config = dict(
    win_length=400,
    encoder_moe='top_k',
    residual_init='scaled_by_depth',
)
Rows from block 4 of the text encoder of a small contrastive audio-text model, named by matrix and row number. Rows with one number belong to one neuron. Each number is 128 + 24 x the weight over its row's rms, rounded and kept within 0 to 255. All counts start at 0. After the name is the row's rms in percent of the matrix's.
After each neuron's rows are labels from the 100 texts, of 14976, where the neuron reaches its highest value: "tokens" is the input token at the peak. Only what is clearly more common there than usual is listed. The data: single notes of musical instruments (NSynth). In brackets: how many of the 100, against the usual share in percent.
# fc1: MLP up (text_encoder.blocks.4.mlp.fc1.weight, 1152x384), inputs 0-191
# fc2: MLP down (text_encoder.blocks.4.mlp.fc2.weight, 384x1152, transposed), outputs 0-191

fc1.382 101 [ 78 138 109 145  92 113 130  92 111 131 105 111  81 156 146  99  96 146 167 140 127  61  78 119  73 138 156 173 127 170  90 107 128 135 130 125 109 154 126  98 117 121 117 112 131 130 168 145 103 139  97 127 160 124 117 119 155 146 143 140 127  65 142 151 113 135 110 132 127  84 117 154 115 126 114 133  59 147 107 138 162 156 180 128 159 139 120 127 147 112 115 119 115 136 129 143 152 145 127  89 106 121  97  96 154 141 120  90 140 162 106  99  97 154 138 139 123 133 120 159  92 154 150 116 119 121 152 133 140 128  98 146 128  79 110 129 155 106 128  90 125 123 167 113 101 147 133 136 154  73 147 107 142 130  83 114 168 170 107 116 111 144 134  83 146 103 127 106 150 119 162  86 133 117 122 165 130 118 134 117 169  91 151 125 112 150 141 137  87 142 138 139]
fc2.382 095 [138 122 138  95 163 106  86 106 117 109 132 141 144 148  80 130 115  98 141 114 146  99 112 112 122 140  89  82 135 162 123 199 131 147 157 155 147 126 110 145  92 157 142 120 130 137 137 135 140 126 123 142 110  92 131 130 122 114 103 140 117 146 129  81 120 110 142 115 109 140 135 201 127 108 109  74 172 124 108 168 132 163 133 158 123 119 167 139 112 127 104  91 156 137 151  98 116 144 153 148 140 120 144 141 138 146  82 162 100 142 113 175 144 159 106  95 147  79 125  81  78 163 102 135 119 140 123  92 118 118 138  82 119 141  99 116 143 113 145 160 125 144 112 155 141 101 134 118 107 109 109 136  79 106  87 161 132 131 107 115 135 101 126 147 100 113 127 138 118 149 112 118 130 143 107 140 181 129  99  97 120 125 122 126 122 142 125 114 152 140 143 130]
tokens: "a" (71 vs 0.9); "keyboard" (26 vs 1.6)

fc1.148 098 [125 152 109 140 116 139 168 140 116 142  66 121 133  92 144 139 141 176 180 128  94 122 157 151 121 125 159 140 115 136 108  71 129 124 171 115 183 105 159 116 124 107 172 122 103 154 128  93 141 127 145 118 141 134 166 152 111 145 115 138 160  92 101 114 158 113 101 108 151 126 151 121 115  96 133 122 151 158 124 119  87 154 112 141 139 185 104 127 136 126 115 115 149 121 140 115 146  83 113 182 105 109 135  80 113 120 134 143 126 107 141 186 109 160 106 124  77 142 119 123 127 112 161 107 108 103  99  92 110 116 127 115 153 152 142 114 163 158 102 113 114 158 149 160  94 145 127 126 121 129 144 119 140 142 149 150 134 141 126 146 112 129 115 162 118 167 160 129 166 191 175 123 178 168 106  89 147  91 123 187 118 101 110 129  94 125 152 139 123 109 122 112]
fc2.148 098 [168 125 122 132 139 128 118 100 132 155 142 109 122 148  88 129 145 164 131 125  97 181 175 113 166 129 113 118 136 117 169  85 111 134 179 128  97 152  91 152  84 150 109 108 130 171 144 133 105 111 147 146 129 150 108 120  97 129 137 118 126 137 154  92 141 153 140 102 133 132 128 128 102 141 102 136 118 138 150 124 109 157 142  94 120 135 148 118 131 111 163 121 123 151 118  90 150 126  95 121  90 140 129  99 166 156 121 133 152  92 111 121  90 138 181 163 131 138 113 132 100 130  79 141 109 175 160 104 147 167 100 119 159 115 130 133 147 158 166 128  98 120 152 124 143  93 122 151 147 134  60 130  78 143 106  90 153 128 121 105 130 137 107 135 117  97 123 101 135 141 115 135  90 151 115 124  97 157 223 109 101 108  82 116 136 133  66 140 160 113 110 101]
tokens: "synthetic" (97 vs 3.2)

fc1.463 092 [165 170 164 125 131 121 151 119 140 160  96 161 154 172 167 143 109 141 151 138 110 137 122 151 108 124 116 166 140 113  91 170 122 123 128 119 130 142 144 143 140  76 101 110 166 139 116 132 128 144 135 128 135 128 167  92 128 177 113 123 153 121 126 132 135 114 144 142 156  79  97 159  82 119 129 130 161 133 137  84 147  99 134 131 106 104 130 115 124 102  98 139 138 107 134 157  87 112 109 166  99 142 160 109 100  89 111 150 142 134 106 135 122 136 112 129 152 130 116 146 136 152 139 163 141 125 132 125 104 111 126 120 110 176  98  99 128 130 153 110 146  98 127  98 118 134 149 123 126 164 116 145  84 145 126 121 122  62 118 149 142 110 184 139 209 146 115 124 118 173 127 166 152 115 115 173 142 137 116 128 116 118 113 109 142 159 135 137 156 113 161 135]
fc2.463 088 [129  89  90 152 132 154  91 102 118 110 131 116 101 132 102 134 115 169 167 121 133 148 142 127 105 107 169 132 118 141 186  93  94 112  78 122 169 136 127 132 165 108  96 141  89 118 126 104 107 127  83 115 127 143 131 146 123 146 130 118 150 117 145 133 126 125 139 119  99 112 147 132 109 131 121 105  55 122 144 151 124 134 105 112 182 153 153 163  92 144 104 111  89  95 167 149 131 125 131 106 106 106 107 113 129 176 134 111 136 128 148 109 124 134 167 119 141  88 132 141 135 103 142  99  93 121 113 105 117 156 169 117 112  95 132 128 123 143 111 157 107 166 142 139 142 116 126 101 109  86 127 118 111 141 108 138 151 119 131 150 142 123 125 121 121  67 108 137 180 159 139 106 120 135 140 180 111 106 122 124 118 111  82 132 123  98 147 148 110 129 170 159]
tokens: "a" (89 vs 0.9); "f5" (9 vs 0.1)

fc1.66 096 [149  86 117 141 152 146 107 152 110  86 147 141 108 155  97  80 110 147  85 148 116 126 122 144 132 103 147  92 129  66 126 107 140 182 122 127 105 134 107 149 138 140 149 113 145 161 137 133 108 128 114 106 106 141 112 125  98 125 137 173 161 110 128 146 169 154 138 121 157 138 140 126 124 122 157 173 105 152 119 150  77 111 138 125 100 137 100 114 133 163 147 115 152 140 151  83 142 123 136 178  94 128 102 150  92 119 119 121 142 136 128 116  92 166 127 105  89 124 110 172 130 143 126 100 139  96  73 125 143 127  67 154 169 140 127 125 165 133 154 135 101 120 175 114 141 139 135 133 170 121 186 126 103 146 127 117  76 137 105 130 122 144 136 144 154  93 122 114 151 106 127 115 103 113 108 122 114 170 158 145 132 131 161  95 119 158 116 141 100 148 109 136]
fc2.66 102 [177 145 121 116  94  87 149 145 103 152  90 157 105 133  92 111 111 141  95 142 134 157 147 158 156 157 124 160 149 153 106 148  79  95 177 161 133 164 143  99 122 138 124  82 134 112 115 129 131 129 157 105 121 116 125 132 130 108 114 119 152 172 110  82 125 147 119 135 125 114 103 124  71 118  93 145 117 159 100 132  76 123 118 126 146  96 172 118 119  97 154 112 150 119 112 125 141 119 147  91  99 135 141  73 164 157 137  96  90 118 122  84 135  64 138  77  93 153 118  88 107 124 104 127 126 179 143 135 146  76 133 133 134 132 155 115 147 127 137 110  66 101 126 170 125 142 141 135  91 104 118 165 149 179 130 132 124 129 105 140  88 124 114 138 166 121  89 120 127 103 129 131 150 131 133 131 155 128 144 135  94 108  92 123 124 122 140 128  82 127 117 129]
tokens: "," (71 vs 20.3); "lead" (29 vs 0.3)

fc1.672 105 [ 86 134  91 146 154 131 133 144 124 155  99 145 165 121 177 152 192 125  99 141 134 128  91 160  93 110 125  71  96 140 143 125  97 107 132 122 156 108 146 103  70 107 167 124 108 118 100 176  90 144 135 139  98 141 101  81 133 129 126 164 160 129 147 129 139  82 110 109 133 107 170 146 135 143 129 141  95 152 176 140 108 116 120 132 129 166 142  97 149  96 134 112 113  87 113 130 112  93 195 145 137 179 140  83 110 128 124 111 137 127 122 122 121 136 105 133 148 105 125 156 146 147 158 130 132 131 151 122 128 151 125  98 137 125 136 110 124 159 129 105 107  94 106 157 122 123 171 126 119 138 159  96 129 128 141 106 127 115 123 118 145 172 102 129 136 148 162  98 128 140 156 128 123 123 167 125 149 118 100 131 118 132 177 153 136 135 102 116 122 154 138 122]
fc2.672 105 [142 120 157 134 103 138 123 152  77 127 140 163 111  95 103 105 130 123 139 122  69 168 138 122 121 126 125 160 151  87 153 124 157 148 119 137  99 145 131 123 158 134 130 176 167 143 150 135 163 105 130 139 165 118 132 146 139 116 185 130 105 126 125 138 105 149 147 112  87 172 111  96 157 137 150 149 147 115 155 114 111 131 165 116 108 117 158 133 109 146 129 145 131 135 142 156 102 135 151 124 120  92  83 189 123 134 147 115 171 143 103 116 142 178 130 111 109 127 111 133 123 168 141 120 108 118 127 153 173 135 140 137 149 119 161 167 136 111 146 147 129 123 132 152 151 125 108  96 133 145 125 111 123 130 147 107 137 146 130 168 122  87 137 132 114 105 149 139 178 101 128 145 133 143 122 167  76 159  95  89 121 121  83 124 108 104 157 150 128 115 128 154]
tokens: "guitar" (71 vs 1.3); "<end>" (26 vs 10.1)

fc1.454 096 [ 89 124 110 115 143 129  87  76 103 104 110 143 163 171 178 124 110 145 121 154 121  96 123 154 124 166 103 153 163 117 132 113 162  76 152 100 179 153 116 138 136 105 127 111 165 125 127 107 184 166 108  96 126 172 124 137 133  90 145 149 108 123 158 128 170 132 120  99 139 191 125 118 184  92 137 133 143 124 141 154 145 119 150 145 155  96 101 150 126 139 149 141 107 135 138 122 148 138 157 150 139 158  81 138 110 112  91 148 135 162 145 117 103 107 110 144 140 146  78 126 148 138 102 142 104 126 158  95 136  96 106 140 137 136 146 113 169 117 126 141 118 142 132 110  94 121 135 134 126 121  89 114 103 141 153 166 124 131 103 111 113 154 184 101 131 108 121 119  69 139  82 132 107 149  99 147 133 135 136  95 150 126 121 117 117 155 112 111 157  54  83 146]
fc2.454 099 [127 124 125 109 162 124 125 132 160 138 144 103 132  69 105 134 157  95 125 122 143  91 122 127 113 182 120 112 114  98 116 150 119 138  67 152 117  67 110  99 117 108  95 111  99  96 123 168  99 117 129 153 125  86 148 123  77 124 127 104 123 120 156 116 104 133 100 187 117  89 138 142  93 158 125  86 106 106 115  78  90  99 111 136 111 143 127 117 127 142 130 142 159 155 138 154 131 114 131  81 159 172 140 118 105 104 150 119  25 114 111 112 145 156 164 109  78 141 134 121 165 141 175  88 155  84 111 125 148 119 133 104 133 121 131 123 118 110 122  91  80 129 111 135 111 121 148 141 123 124 125 139  95 117  77 127 117 100 133 146 109  80 123 144 133 119 150 115 145 148 157 118 158 130 151 112 123 115 120 126 140  99 145 162 140 154 123  80 114 122 117 104]
tokens: "," (87 vs 20.3); "f5" (7 vs 0.1)

fc1.417 095 [115 161 120 140  83 175 135 150 135 118 161 108 142  61 122 103 163 150 159 139 146 129 100  89 129 167 115 134 117 133 136 113 107 125 125 100 104 105 134 115 120 123 142 108 150 116 126 137 132 118 106 144 103 133 158  93 151 155 166 118 129 107 135 127 119 166 170  92 121 169 172  88 145 146 180 122 105 102  91 144 118 135 131  97 166  89 159 123 115 103 128 113 143  90 112 148 110 123 122 114 132 139  89 118 131 123 125 156 124  92 110 131 127 134 124 123 140 145 129 128 134 104 121 129 119 106 125 130 160  93  73 112 118 147 119 143 115 152 108 120 173 110 149 209 154 137 130  61 110 102 107 122 102 141 163 144 141 128 130 123 128 117 110 168 142  80 165 151 120 108 107 162 159 128 144 120 165 156 145 110 133 115 135 127 109  96 109 116 120 136 134 117]
fc2.417 096 [141 111 151 163 119 116 145 155 146 115 154 175 143 186 126 167 108 128  98 112 119 120 141 168  65 147 145 112 142 117 122 133 143  88 169 151 129 144  92 132 122  91  88 163  66 158 150 108 116 123 117 181 136  71 137 152 105  92 122 169 130 137  84 114 125 111  98 150  96 139 119 153 146 149 133 138  97 117 138 180 130 166 109 142 138 146  99 138 118 157 167 200 130 124 159 136 137 163 132 129 136 169 174 116 139 143 132 102 151 153 138  99 153 120  98 105 112 128 118 108 124 122 168 157 116 138  96 116 104 143 154 123 172 141 121  77 108 134 139 112 116 150 154  92 128 108 119 163 142  90 198 117 185 125  97 173  95 138 157 119 123 139 157 133 144 128 115 147 118 134 152 107  97 139 101  95 100 158  74 166 122  95 131 113 145 100 119 125 115 149 162 105]
tokens: "guitar" (67 vs 1.3); "127" (33 vs 2.1)

fc1.415 102 [133 110 156 125 149 130  68 135 114 105 162 102 123 130 137 153 112 102 114 188 154 125 122 173 134 136 145  96  78 111 120 164 108 163 123 179 174 144 136 147 173 139 128 129 124 140 101 117 151  69 133 111 114 129 148 102 120 164  87 137 157 120 126 115 143 124 148 100 118 120 187 132 143 144 145 173 158 147 129 125 112 109 107 152 133 149 118  99 117 149 116 151 162 122 114 158 118 133 134 100 107 128 138 118 140 154 126  83 139 146  97 196 145 139 129 159  90 122 162 124 127 145 192 112 184 135 172 135 132 121 150 149 154 143 127 134 137 133 120 133  88 110 111 132 133 103 127 110 166 131 105  93 138 117 147 100 135 114 168 133 146 112 139  97  87 138 151 157  97 153 127 115 110 156 129 144 128 142 118 169  97 140 128 124 161 128 136 108  70 150 146 136]
fc2.415 095 [114  95 136 103 138 105 136 118  97 141 174 141 164 132 149 129 121 140 153 131 147 193 112 118  80 126 130 177 120 129 143  98 121  97 156  89 100 107  94 157 121 108 141 124 116 102 121 159  83 123 155  88 186 126 124  98  92 117 136  94  91 144  90 114 153 129 106 133 147 138 113 108  96 101 107 123 100 155 148 155 173 138 128 133 149 166 125 131 140 151 144 124 152 135 165 107 121 115 151 150 144 101 110 120 149 106 120 140 114 111 110 123 127 119 130 137 149 172  69 136 103 168  97 158  85 106 129 146 143 106 111  86 152 111 120 172 108 147 145  95 117 135 119 126 161 142 126 129 122 123 144 150 175 138 131 126 106 173  96 138 151 123 106 156 133 110 115 139 162 166 102 134 121 107  86 173 106 120 144 105 161  74 127 131  76 107 137 149  99 123 132 127]
tokens: "guitar" (84 vs 1.3)

fc1.405 099 [104 178 104  89 112 152 169 119 110 160 133 183 142 131 169 175 133 100 116 134 118 116 166 176 140 128 143 134  85 157 131  67 143 180 141  73 138 141 123 103 118 123 151 154 147 110 165 119 169 106 111 154 119  92 131 103 132 159 111 103  99 135 132 186 146 114 157  96 101 125 187 145 106 130 129  88 101 125 120 119 133  97 154 107 123 106 144 156 102  77 130 150 144 129 132 129 129 112 135 119 116  79 109 144 119 173 159  95  96 109 129 107  94 126 126 136 154  96 144 157 114 110 123 143 136 170 156  98  95 139  73 131 114  66 137 129 126 136 102 143  92  98 134 110 138 178 125 106 117 145 111  81 129 146  98 108 105 132  98 144 130 142 133 141 168 128 112 134 131 169 120 135 130 113 147  98 157 139 146 117 131 134 134  30 146 117 148 109  99 142 174 153]
fc2.405 105 [135 134 124 117 148 113 129 155 138 138 134 103  92 151 108 118  96 137 125 138 153 138  93 156 133  95 140 157 125 108 119 125 136 132 153 111 173 144  77  95  95  96 104 162 115 125  95 132 124 111 137 107 109 148  92 128 138 119 152 197 150 129 116 171 131 124 152  82 115 111 118 123 117 116 135  96 126 109 132 113 130 116 131 107 130 137 168  98 140 138 121 118 155  95 138 148 107 144 159 113 159 110 118  57 102 130 163 133 109 155 105 128 138 109 136 151 157 138 128 174 132 132 117 144 149  98 132 153 122 125 150 127  87 104 138 127 147 131 128 125 145 150 101 119 189 156  95 156 119  99  98 144 147 173 118 136 156 107 107 167 159 111 152 153  93 107 133 133 176 153 132 198 123 137  91 131  97 116 164  93 142 129 112 160 130 147 145 154 124 111 122 116]
tokens: "a" (75 vs 0.9); "synthetic" (16 vs 3.2)

fc1.526 100 [159 131 110 109 101 101 131 169 142 130 152  97 155 105 135 142 172 140  93 125 105 173 158 135 132 101  91 115 134 132 137 118 138  88 187 135  84 118 123 154 145 129 144 143 136 140 112 126 109 119 117 146 165 111  89 174 129 157  85 137 147 130 204 145 122 112 142 155 133 106 108  93 147 110 140 141  83 142  76 132 156  93 152 151 172 119 153 143 151 118  89 163 127 123 116 130 107 116 127 120 158 149 147 126 123  89 131 115 145 131 159 124 124 151 121 103 144 136 132 171 145 143 164 158 130 136 168 112 130 166 137 134 176 136 163  70 129 131 114  91 112 149 128 163 153 128 101 172 151 168 127 162 141 133 167 140 154 159 127 124 158 156 130 128 133 137 101 123 116 110 124 114 152  95 113 119 135  98 148 159 167 115 151 100 153 138 111 141 121 167  85 151]
fc2.526 104 [117 108 128 144 117 149 108  80  96 151  97 106  98 108 136 139  84 101 158 133 145 134  85  95  58 162 137  81 101 112 130 137 174  91 104 128 178  89 118 114 115 155 135 138 124 122 127 132 129 130 143 124 152 156 159 120 141 142 163 167 119 131  98 102 113 143 160 106 116 142  93 142 137 156 107 153 123 179 160 113 144 147 101 139 123 152 143 114 153 123 161 139 166 102 185 101  93 142  99 114 119 183 123 110 143 115 170 149 168 124 150 140 115 141 134 121 133 127 115 118 102 139  86 129 147 100 112 165 161 110 141 143 132 102 115 134 118 135 138 134 150 104 163 136 122 137 130 113 116 125 100  54 121 115  74 137 134 110 140 110  96 123 114 109 102 170 134 111 117 156 125 104 101 152 123 148 116 120 133 151 117 182 146  96 143 126 112  75 128 133 138 123]
tokens: "guitar" (100 vs 1.3)

fc1.580 101 [135 163 127 143  72 176 146  52 128 106 111 128 103 136 129 137 122 121 136 106 157 109 158 131 107 149 114 143 113  90 159 181 146 143 130 154 104  92 131 118 136 102 143 147 129 160 133 138 169 114 104 134  72 134 141 105 178 120 145 118 140 149 125 140 113 119  84 152  97 146 143 147  95 124 150 105 113 101  89 128 148 110 131 164 124 123  96 166 148  98 143 131 122 147 120 107  96 185 147 157  86 134 103 150 106 137 128 140 156 118 128 145 141 147 146  89  94  90 114 116 124 147 120  93 143 161 155  86 145 135 122 175 156 182 154 140 108 150 108 130 171 150 171 108 158 124 126 119 100 139 176 113 170 147 114 136 152  86 114 144 152  97 123  62 123 125 141 108 139 147  83 167 135 133 132 143 106 120 106 131 119 123 137 130 127 126  76 153 165 147 121 121]
fc2.580 098 [154  88 121 114 192  64 170 154 153  74  83 130 126  82  98  85 155 128 111 118 103  90 117 142  96 104 124 121 145 149 147  91  98 157 127 113 124 133 146  91 123 138 148 136 114 172 143 155 125 131 120 148 117 131 122  79 103 133 168 109 121 119  99 150 105 151 125 125 133 127 113 138 130 150 124 128 114 128 158 108 166 128  74  83 155  83 140 122 129 129 116 135 136 116 113 141 121 134  79 142 126 139 115 148 151 149 126 152 159 115 125 144 144 117 108  98 143 127 130 134 120 154 163 132 124 137 119 117 159 135 117 125 170 133 133 110 114 100 145 128 170  79 158 149 132 154 143 136 107 130 138 145  85 133 122 131 167 143 128 134 124 101 115 129 133 143 118 143 164 111 160 136 135 136 153 121 125  96 164 104 135 141 137 162 137 153 117  96 117 127 101 146]
tokens: "a" (87 vs 0.9); "f0" (12 vs 0)

fc1.395 098 [111 111 135 148 155 109 145 157  95 133 135 119 127 167 130 131 127 127 166 130 120 114 110  96 148 201 117 167 126 145 120 148 126 123 102 124 151 169 119 119 129 105 162 159 104  92 114 100 124 126 174 109 149 116 189 121 120 111 165 171 183  97 107 167 122 142 130 111  97 162  99 129 106 136  92 111 121 125 159 139 129 106 133 139  95 137 135  97 153 123 154 134  88 153 153 152 101 178  76 125 101  62 164 142 145 151 124 140 112 174 139 134 112 125  75 156 118 133 134 142 136 170 128 147 146 130 147 144 136  89 119 137 129 157 124 129 129 122 135 135  81 129 128 177  66 115  93 143 132 188 140 119 127  99 161 107 122 151 143 160  78 155 128  87  72 142 142 126 138 129 155 131 132 153 143  83 131 156 106 125 131 129 135 107 142 104 156 142 132 113 118 140]
fc2.395 095 [ 86 107 136 151 121 128 180 144 132 115 105 122 133 137 140 128 138 103 122 162 115 148 175 155 144  77 187 145 105  88 123 128 131 134 142  90 105 158 165 102 172  88 167  69 132 118  96 144 151 126 131 143 103 130 101 138 148 171  94 119 156 119  88 128 142  80 141 129 115 103  94 140  92 136 127 130 132 104 118 111  89 159 100  87 142 144 130 200 122 137 115 119 124  92 131 125 162 131 101 124 104 113 145 127 140 126  71  98 147 120 129 108 108 113 178 115 107 159  58 133 116 170 138  94 122 121  92 108 173 135 159 136 138  89 107 160 133 139 144 141 114 130 137 131 133 143 151 135  71 120 141 127 149 112 126 145 177 113 129  77 151 162 137 128 122 113 145 128 139 115 112 158 115  82 127 122 159 108 117 167 156 155 180 147 115 133 123 178 156 113 167 124]
tokens: "6" (98 vs 0.5)

fc1.132 102 [148 136 111 134 161  87 166  84 152  97 131 122 144 146 121  88 128 138 164 125  79 113 156  83 145 126  73 132 105 103  99 118 120  81 150 117 154 125 171 166 133 158 126 111 112 136 118 107 100  82 139 131 190  92 153 119 133  94 129 125 121  98 131 122 135 108 147 133 125 114 134 141 113 103 120 137  62 142 117 115 128 126 146 162 102 129 155 168 125 144  87 135 114 123 131  68  84 119 114 155 113 109 147  95 162 115 122 139 119 117 131 176 189 145 122 148 121  85 130 148 123 195 106 122 148 117 119 160 121 141 137 133 124  76  78 115 146 111 127 115 172  58 156 157 107 164 113 138 142 139 118 114 146 139 131 124 134 123 155 115 178 156 118 133 152 116 124  89 108 132 135 123 167 150 165 106 106 143  98  96 139 109 143 176  97 133 154 163 124 151 148 102]
fc2.132 098 [145 116 139 112  87 161 142 109 137  96 121 178  78 129 122 128 115 119 122 113 112 128 114 141 121 139 126 113 102 157 165 113 130 117  87 122 118 110  99 109 124  80 172  93 129 102 166 112 118 116 108 107 118  99 106 118  89 114 145 149 177 104 119 136 124 159 149 115 135 144 162 133 114 154 125 158 159 110 178 124 131 132  88 104 140 131 178 109 163  81 161 138 110 154 138 165 206 117  81 128 115 110  94 152  97 126 126 114 106 132 130 138 117  88 154 105  97 128 108  92 108 109 114 104 107 113  71 111 158 106 133 127 155 132 121 150 134  94 150 105 122  98 134 110 124 119 127 132  94 108 106 105  97  84 107 136 122 126 142 169 135  66 144 112 134 114 142 128 125  92 164 139  70 123 108 119 142 102 171 131 128 116 119 122 116 154  92 114  70  85 129 158]
tokens: "synthetic" (100 vs 3.2)

fc1.501 107 [144 157  77  98  95 166 127 129 153 178 148 123 126 153 135 163 122 135 165 116 102 147 119 126 112 195 128 104 154 121  86 105 117 158 138 117 163 189 131 167 154  78 166  79 115 150 129 111 152 101 121 136 111 125 127 169 152  73 127 104  98 133 150 152  93 121 127 142 125 144 124 114  96 138  94 122 132 118 135  78 151  86 146 118 109 156 175  94 161 115 125 124 126 138  91 133 120  92 100 177 108 161 140  75 141 155  89  89 130 113 122 145 145 145  84 123 144  83 137  74  97 148 136 113 138  75 117  95 131 155 128 140 146 133  91  96 144 125 103 117 117  86 148 100 147 130 121  84 143 140 130 130 146 152 120 135 168 118 122 107 107  86 118 156  98 166  96 154 133 114 127 157 104 121 113  90 114 146 113 126 120 125 152 148 139 182 109 153 104 112 139 118]
fc2.501 108 [148 130 165 156 108 128 174 150 140 138 167 129 136 145 121 134 156 131 128 131 120 115 131 149 100 124 149  85 125 163 128 185 124 115 157 130 164  95 151 121 139 172 127 149 143 121 133  87 101 135 149 114 167 110 149 112  98 108 140 124 111 121 122 133 121 150 151 134 159 127 173 195 165 124 176  98 120 115  89 116 137 127 136 119 133 132 101 140 101  93  87 164 178  90 141 122 138 152 116 119 156 112 130 100 152  96 131 144 141 137 122 135 138  98 139 142 117 143 102 148 130 143 128 149 157 112 103 159  80  95 135 104 124 131 115 126 140 142 120 108 126 141 162 111 143 138 115 175 141  83 107 149 123  90  81 161 113  98 117 141 160 135 160 133 102 112 135 120 108 100 120  97  94 146 103 143 147 123 142 169 140  94 138  96 127 116 117 127 136 162 145 158]
tokens: "a" (100 vs 0.9)

fc1.82 099 [105 161 132 128 147 139 139 139  90 138 107  81 164 144 110 191 130 181 103 158 115 150 118 143 154 114 155 106 109 117 142 138 111 147 124 146 128 127 112 147 146 131 183  98 112 121 131 134 135 135 106 122 110 125 132  82 128 103 133 136 142 157 150 126 119 147 105 136  95 156 114  86 126  92 158 140  94 149  60 170 130 168 128 134 150 109 117 125 103 134 161 149 147 157 164 142 105 122 167 129 136  91  90 169 124 100 122 125  89 122 134 100 119 159 123 117 121  92 138 150 178 111 158 136 128  95 149 136 141 108 157 118 154 164 109 118 133 136  98 115 124 161 128  72 136 140 147 115 141 124 146 133 119 113 125 132 123 115 142 143 122 162 164  84  99 119 127  92 135  92 112  83 137 102 153 140 100 185  93 111 176 109 149 147 101  99 118 138 116 133 146 116]
fc2.82 101 [144 124 136 120 151 103 116 119 132 108 110 137  90 124  93 135  84 101 136 129 160 108 131 133 111 111 107 110 163 152 122 107 125 133 131 133 146 151 113 137 104 129 135 141 128 149 105 115 130 113  85 127  94 176  94 139 124 153 137 134 137 102 125 121 109 128  92 109 137 141 123 155 115 178 119 102 116 120 136 121  99  95 120  95 116 142 146 158 111 172 140 140 125  95 118 116 121  94  92 135 122 170 122  99 114 156 153  56 177  94 103 109 162  84 140 130 116 166 135  73 118 104  96 141 161 147 105 102 137 119 120 113 138 102 151 112 125 156  99 115 132  91 128 138 115 105 110 154 142 108  86 101 127 137 139 146 168  92 118  96  97  83 149 114 173  98 127 134 142 110 110 120 148  92  88 134 132 125 149  91 111 112 116 173  98 156 122 123 115 122 127  74]
tokens: "," (100 vs 20.3)

fc1.181 100 [135  93 124 136 182 115 112 158 174 161 124 108 132 157  98 148 125 102 124 148 122 128 124 126 157 146 101 131 140 130 160 168 141 156 134 107 115 101 130 139 192 119 137 134  98  92 137  82 148  91  96 144 145 126 111 146 157 146 156 136 125 172 127 107  90 111 131  94 104 146 153 111 117 132 103 111 113 107 153 142 117 117  99 134 150 145 108 144 160 140 190 110 126 117 134 134 133 185 139 115 132 102  97  52  82 109 123 156 108 157 165 131 120 112 128 131 113 143 106 134 168 115 142 130  77 110  97 117 125 154  97 115 178 134 128 138 150 160 168 130 124 128 134 112  93 120 122 145  88 131 102 119 131 168 131  89 155 105 123 114 143 110 136 140 134 131 137 168 137 130 111  96  71 127  89 145 118 120 176 124 105  91 108 135 117  89 110  99 119 165 136 123]
fc2.181 098 [141 163 160 157  80 142 120  81 135 110 193 130 136 142  87 142 124 131 150 136 130 118 159 138 105  99 113 147 161 121 128 118 141  82 122 137 110 148 127  95  98 128 133 138 127 143 107 115 101 140 120 161 121 137 156 128 127  84 129 128 110 103 113  83 169  95 116 147  80 123 130 142 108 113 149 100 141  97 114 156 180 126 171 135  99  95 128 132  93 142 111 147 117 134 138 142 112 130 136 136 130 183 156 136 155  88 141 140 166  80 112 174 150 115 163 155 126 124 146 116 123 191 170 135 107 149 118 129 120 124 160 108  87 136 134 110 123  67 169 143 171 150 136 134 176  99 107 121 133 143 129 112 150  87 161 154 131 143 132 108 146 111 161  98 145  95 116 133 109  77 118 128 157 109 137 142 154 133  87 120 111 177 161 110 120  92  98 132 108 141 108 154]
tokens: "," (97 vs 20.3)

fc1.286 098 [ 67 141  88 144 103 155 130 126 137 145 121 103 133 149 118 160 135 117 162 141 139  99  98 113  71 107 170 140 181 121 112 151 129 147 138 121 154 119 141  57 158 159 110 154 149 140 169 159 178 143 147 144 118 141 157 127 164 130 146 175  86 147 104 165 115 165 118 134 123 171 144 160  76 154  94 140 129 101 146 160 140 102 119 136 159 147 133 139 116 121 165 112 140 138 123  91 114  96 189 165 168  83 123 124 109 107  76  83 166 131 153 145 121 149 152 105 142  79 129 101 161 153 116 134  86 141 131 128 135 145 117 136 101 126 117 106 174 154 129 156 133 125 139  95 105 146 142 159 125 113 126 112 138 133  90 158 122 154 117 126 110 102 131 126 132 122 117 127 147 118 108 109 115 119 141  54 113 162 153 161 114  86 116 103 172 186 151  89 139 123 138 136]
fc2.286 101 [ 93 124 105 149 105  78 150 161 195 152 161 144 112 126 112 143 114 162 138 117 157 132 100 137 141 140 102 118  86 120 108 161 101 139 109 130 107 117 156 155 120 136 149 150 174 160 138  70 146  88 144  87 139  85 129 153 100 126 100 114 105 105 114 124 112 112 125 105  68 165 103 158 126 139 135  97 105 123 127 138 124 132 126 102 121 126 130 172  99 142 105 135 144 112 103 130  96 149 103 138 136 122 168 117 121 136 115 130 130 147 167 144 126 117 109 121 154 146 127 150 100 155 140 126 132 170  99 135 139 113 155 145 101  89 112 124 119  91 115  84 123 154 130  86 169 134 131 105 127 104 126 118 178 117 156 165 120 119 122 103 133 124 145 118 146 138 125 173 148 143 121 147 115  99 132 169 118 139 124 131 103  73 140 126 119 116 147 128 108 146 136 162]
tokens: "a" (100 vs 0.9)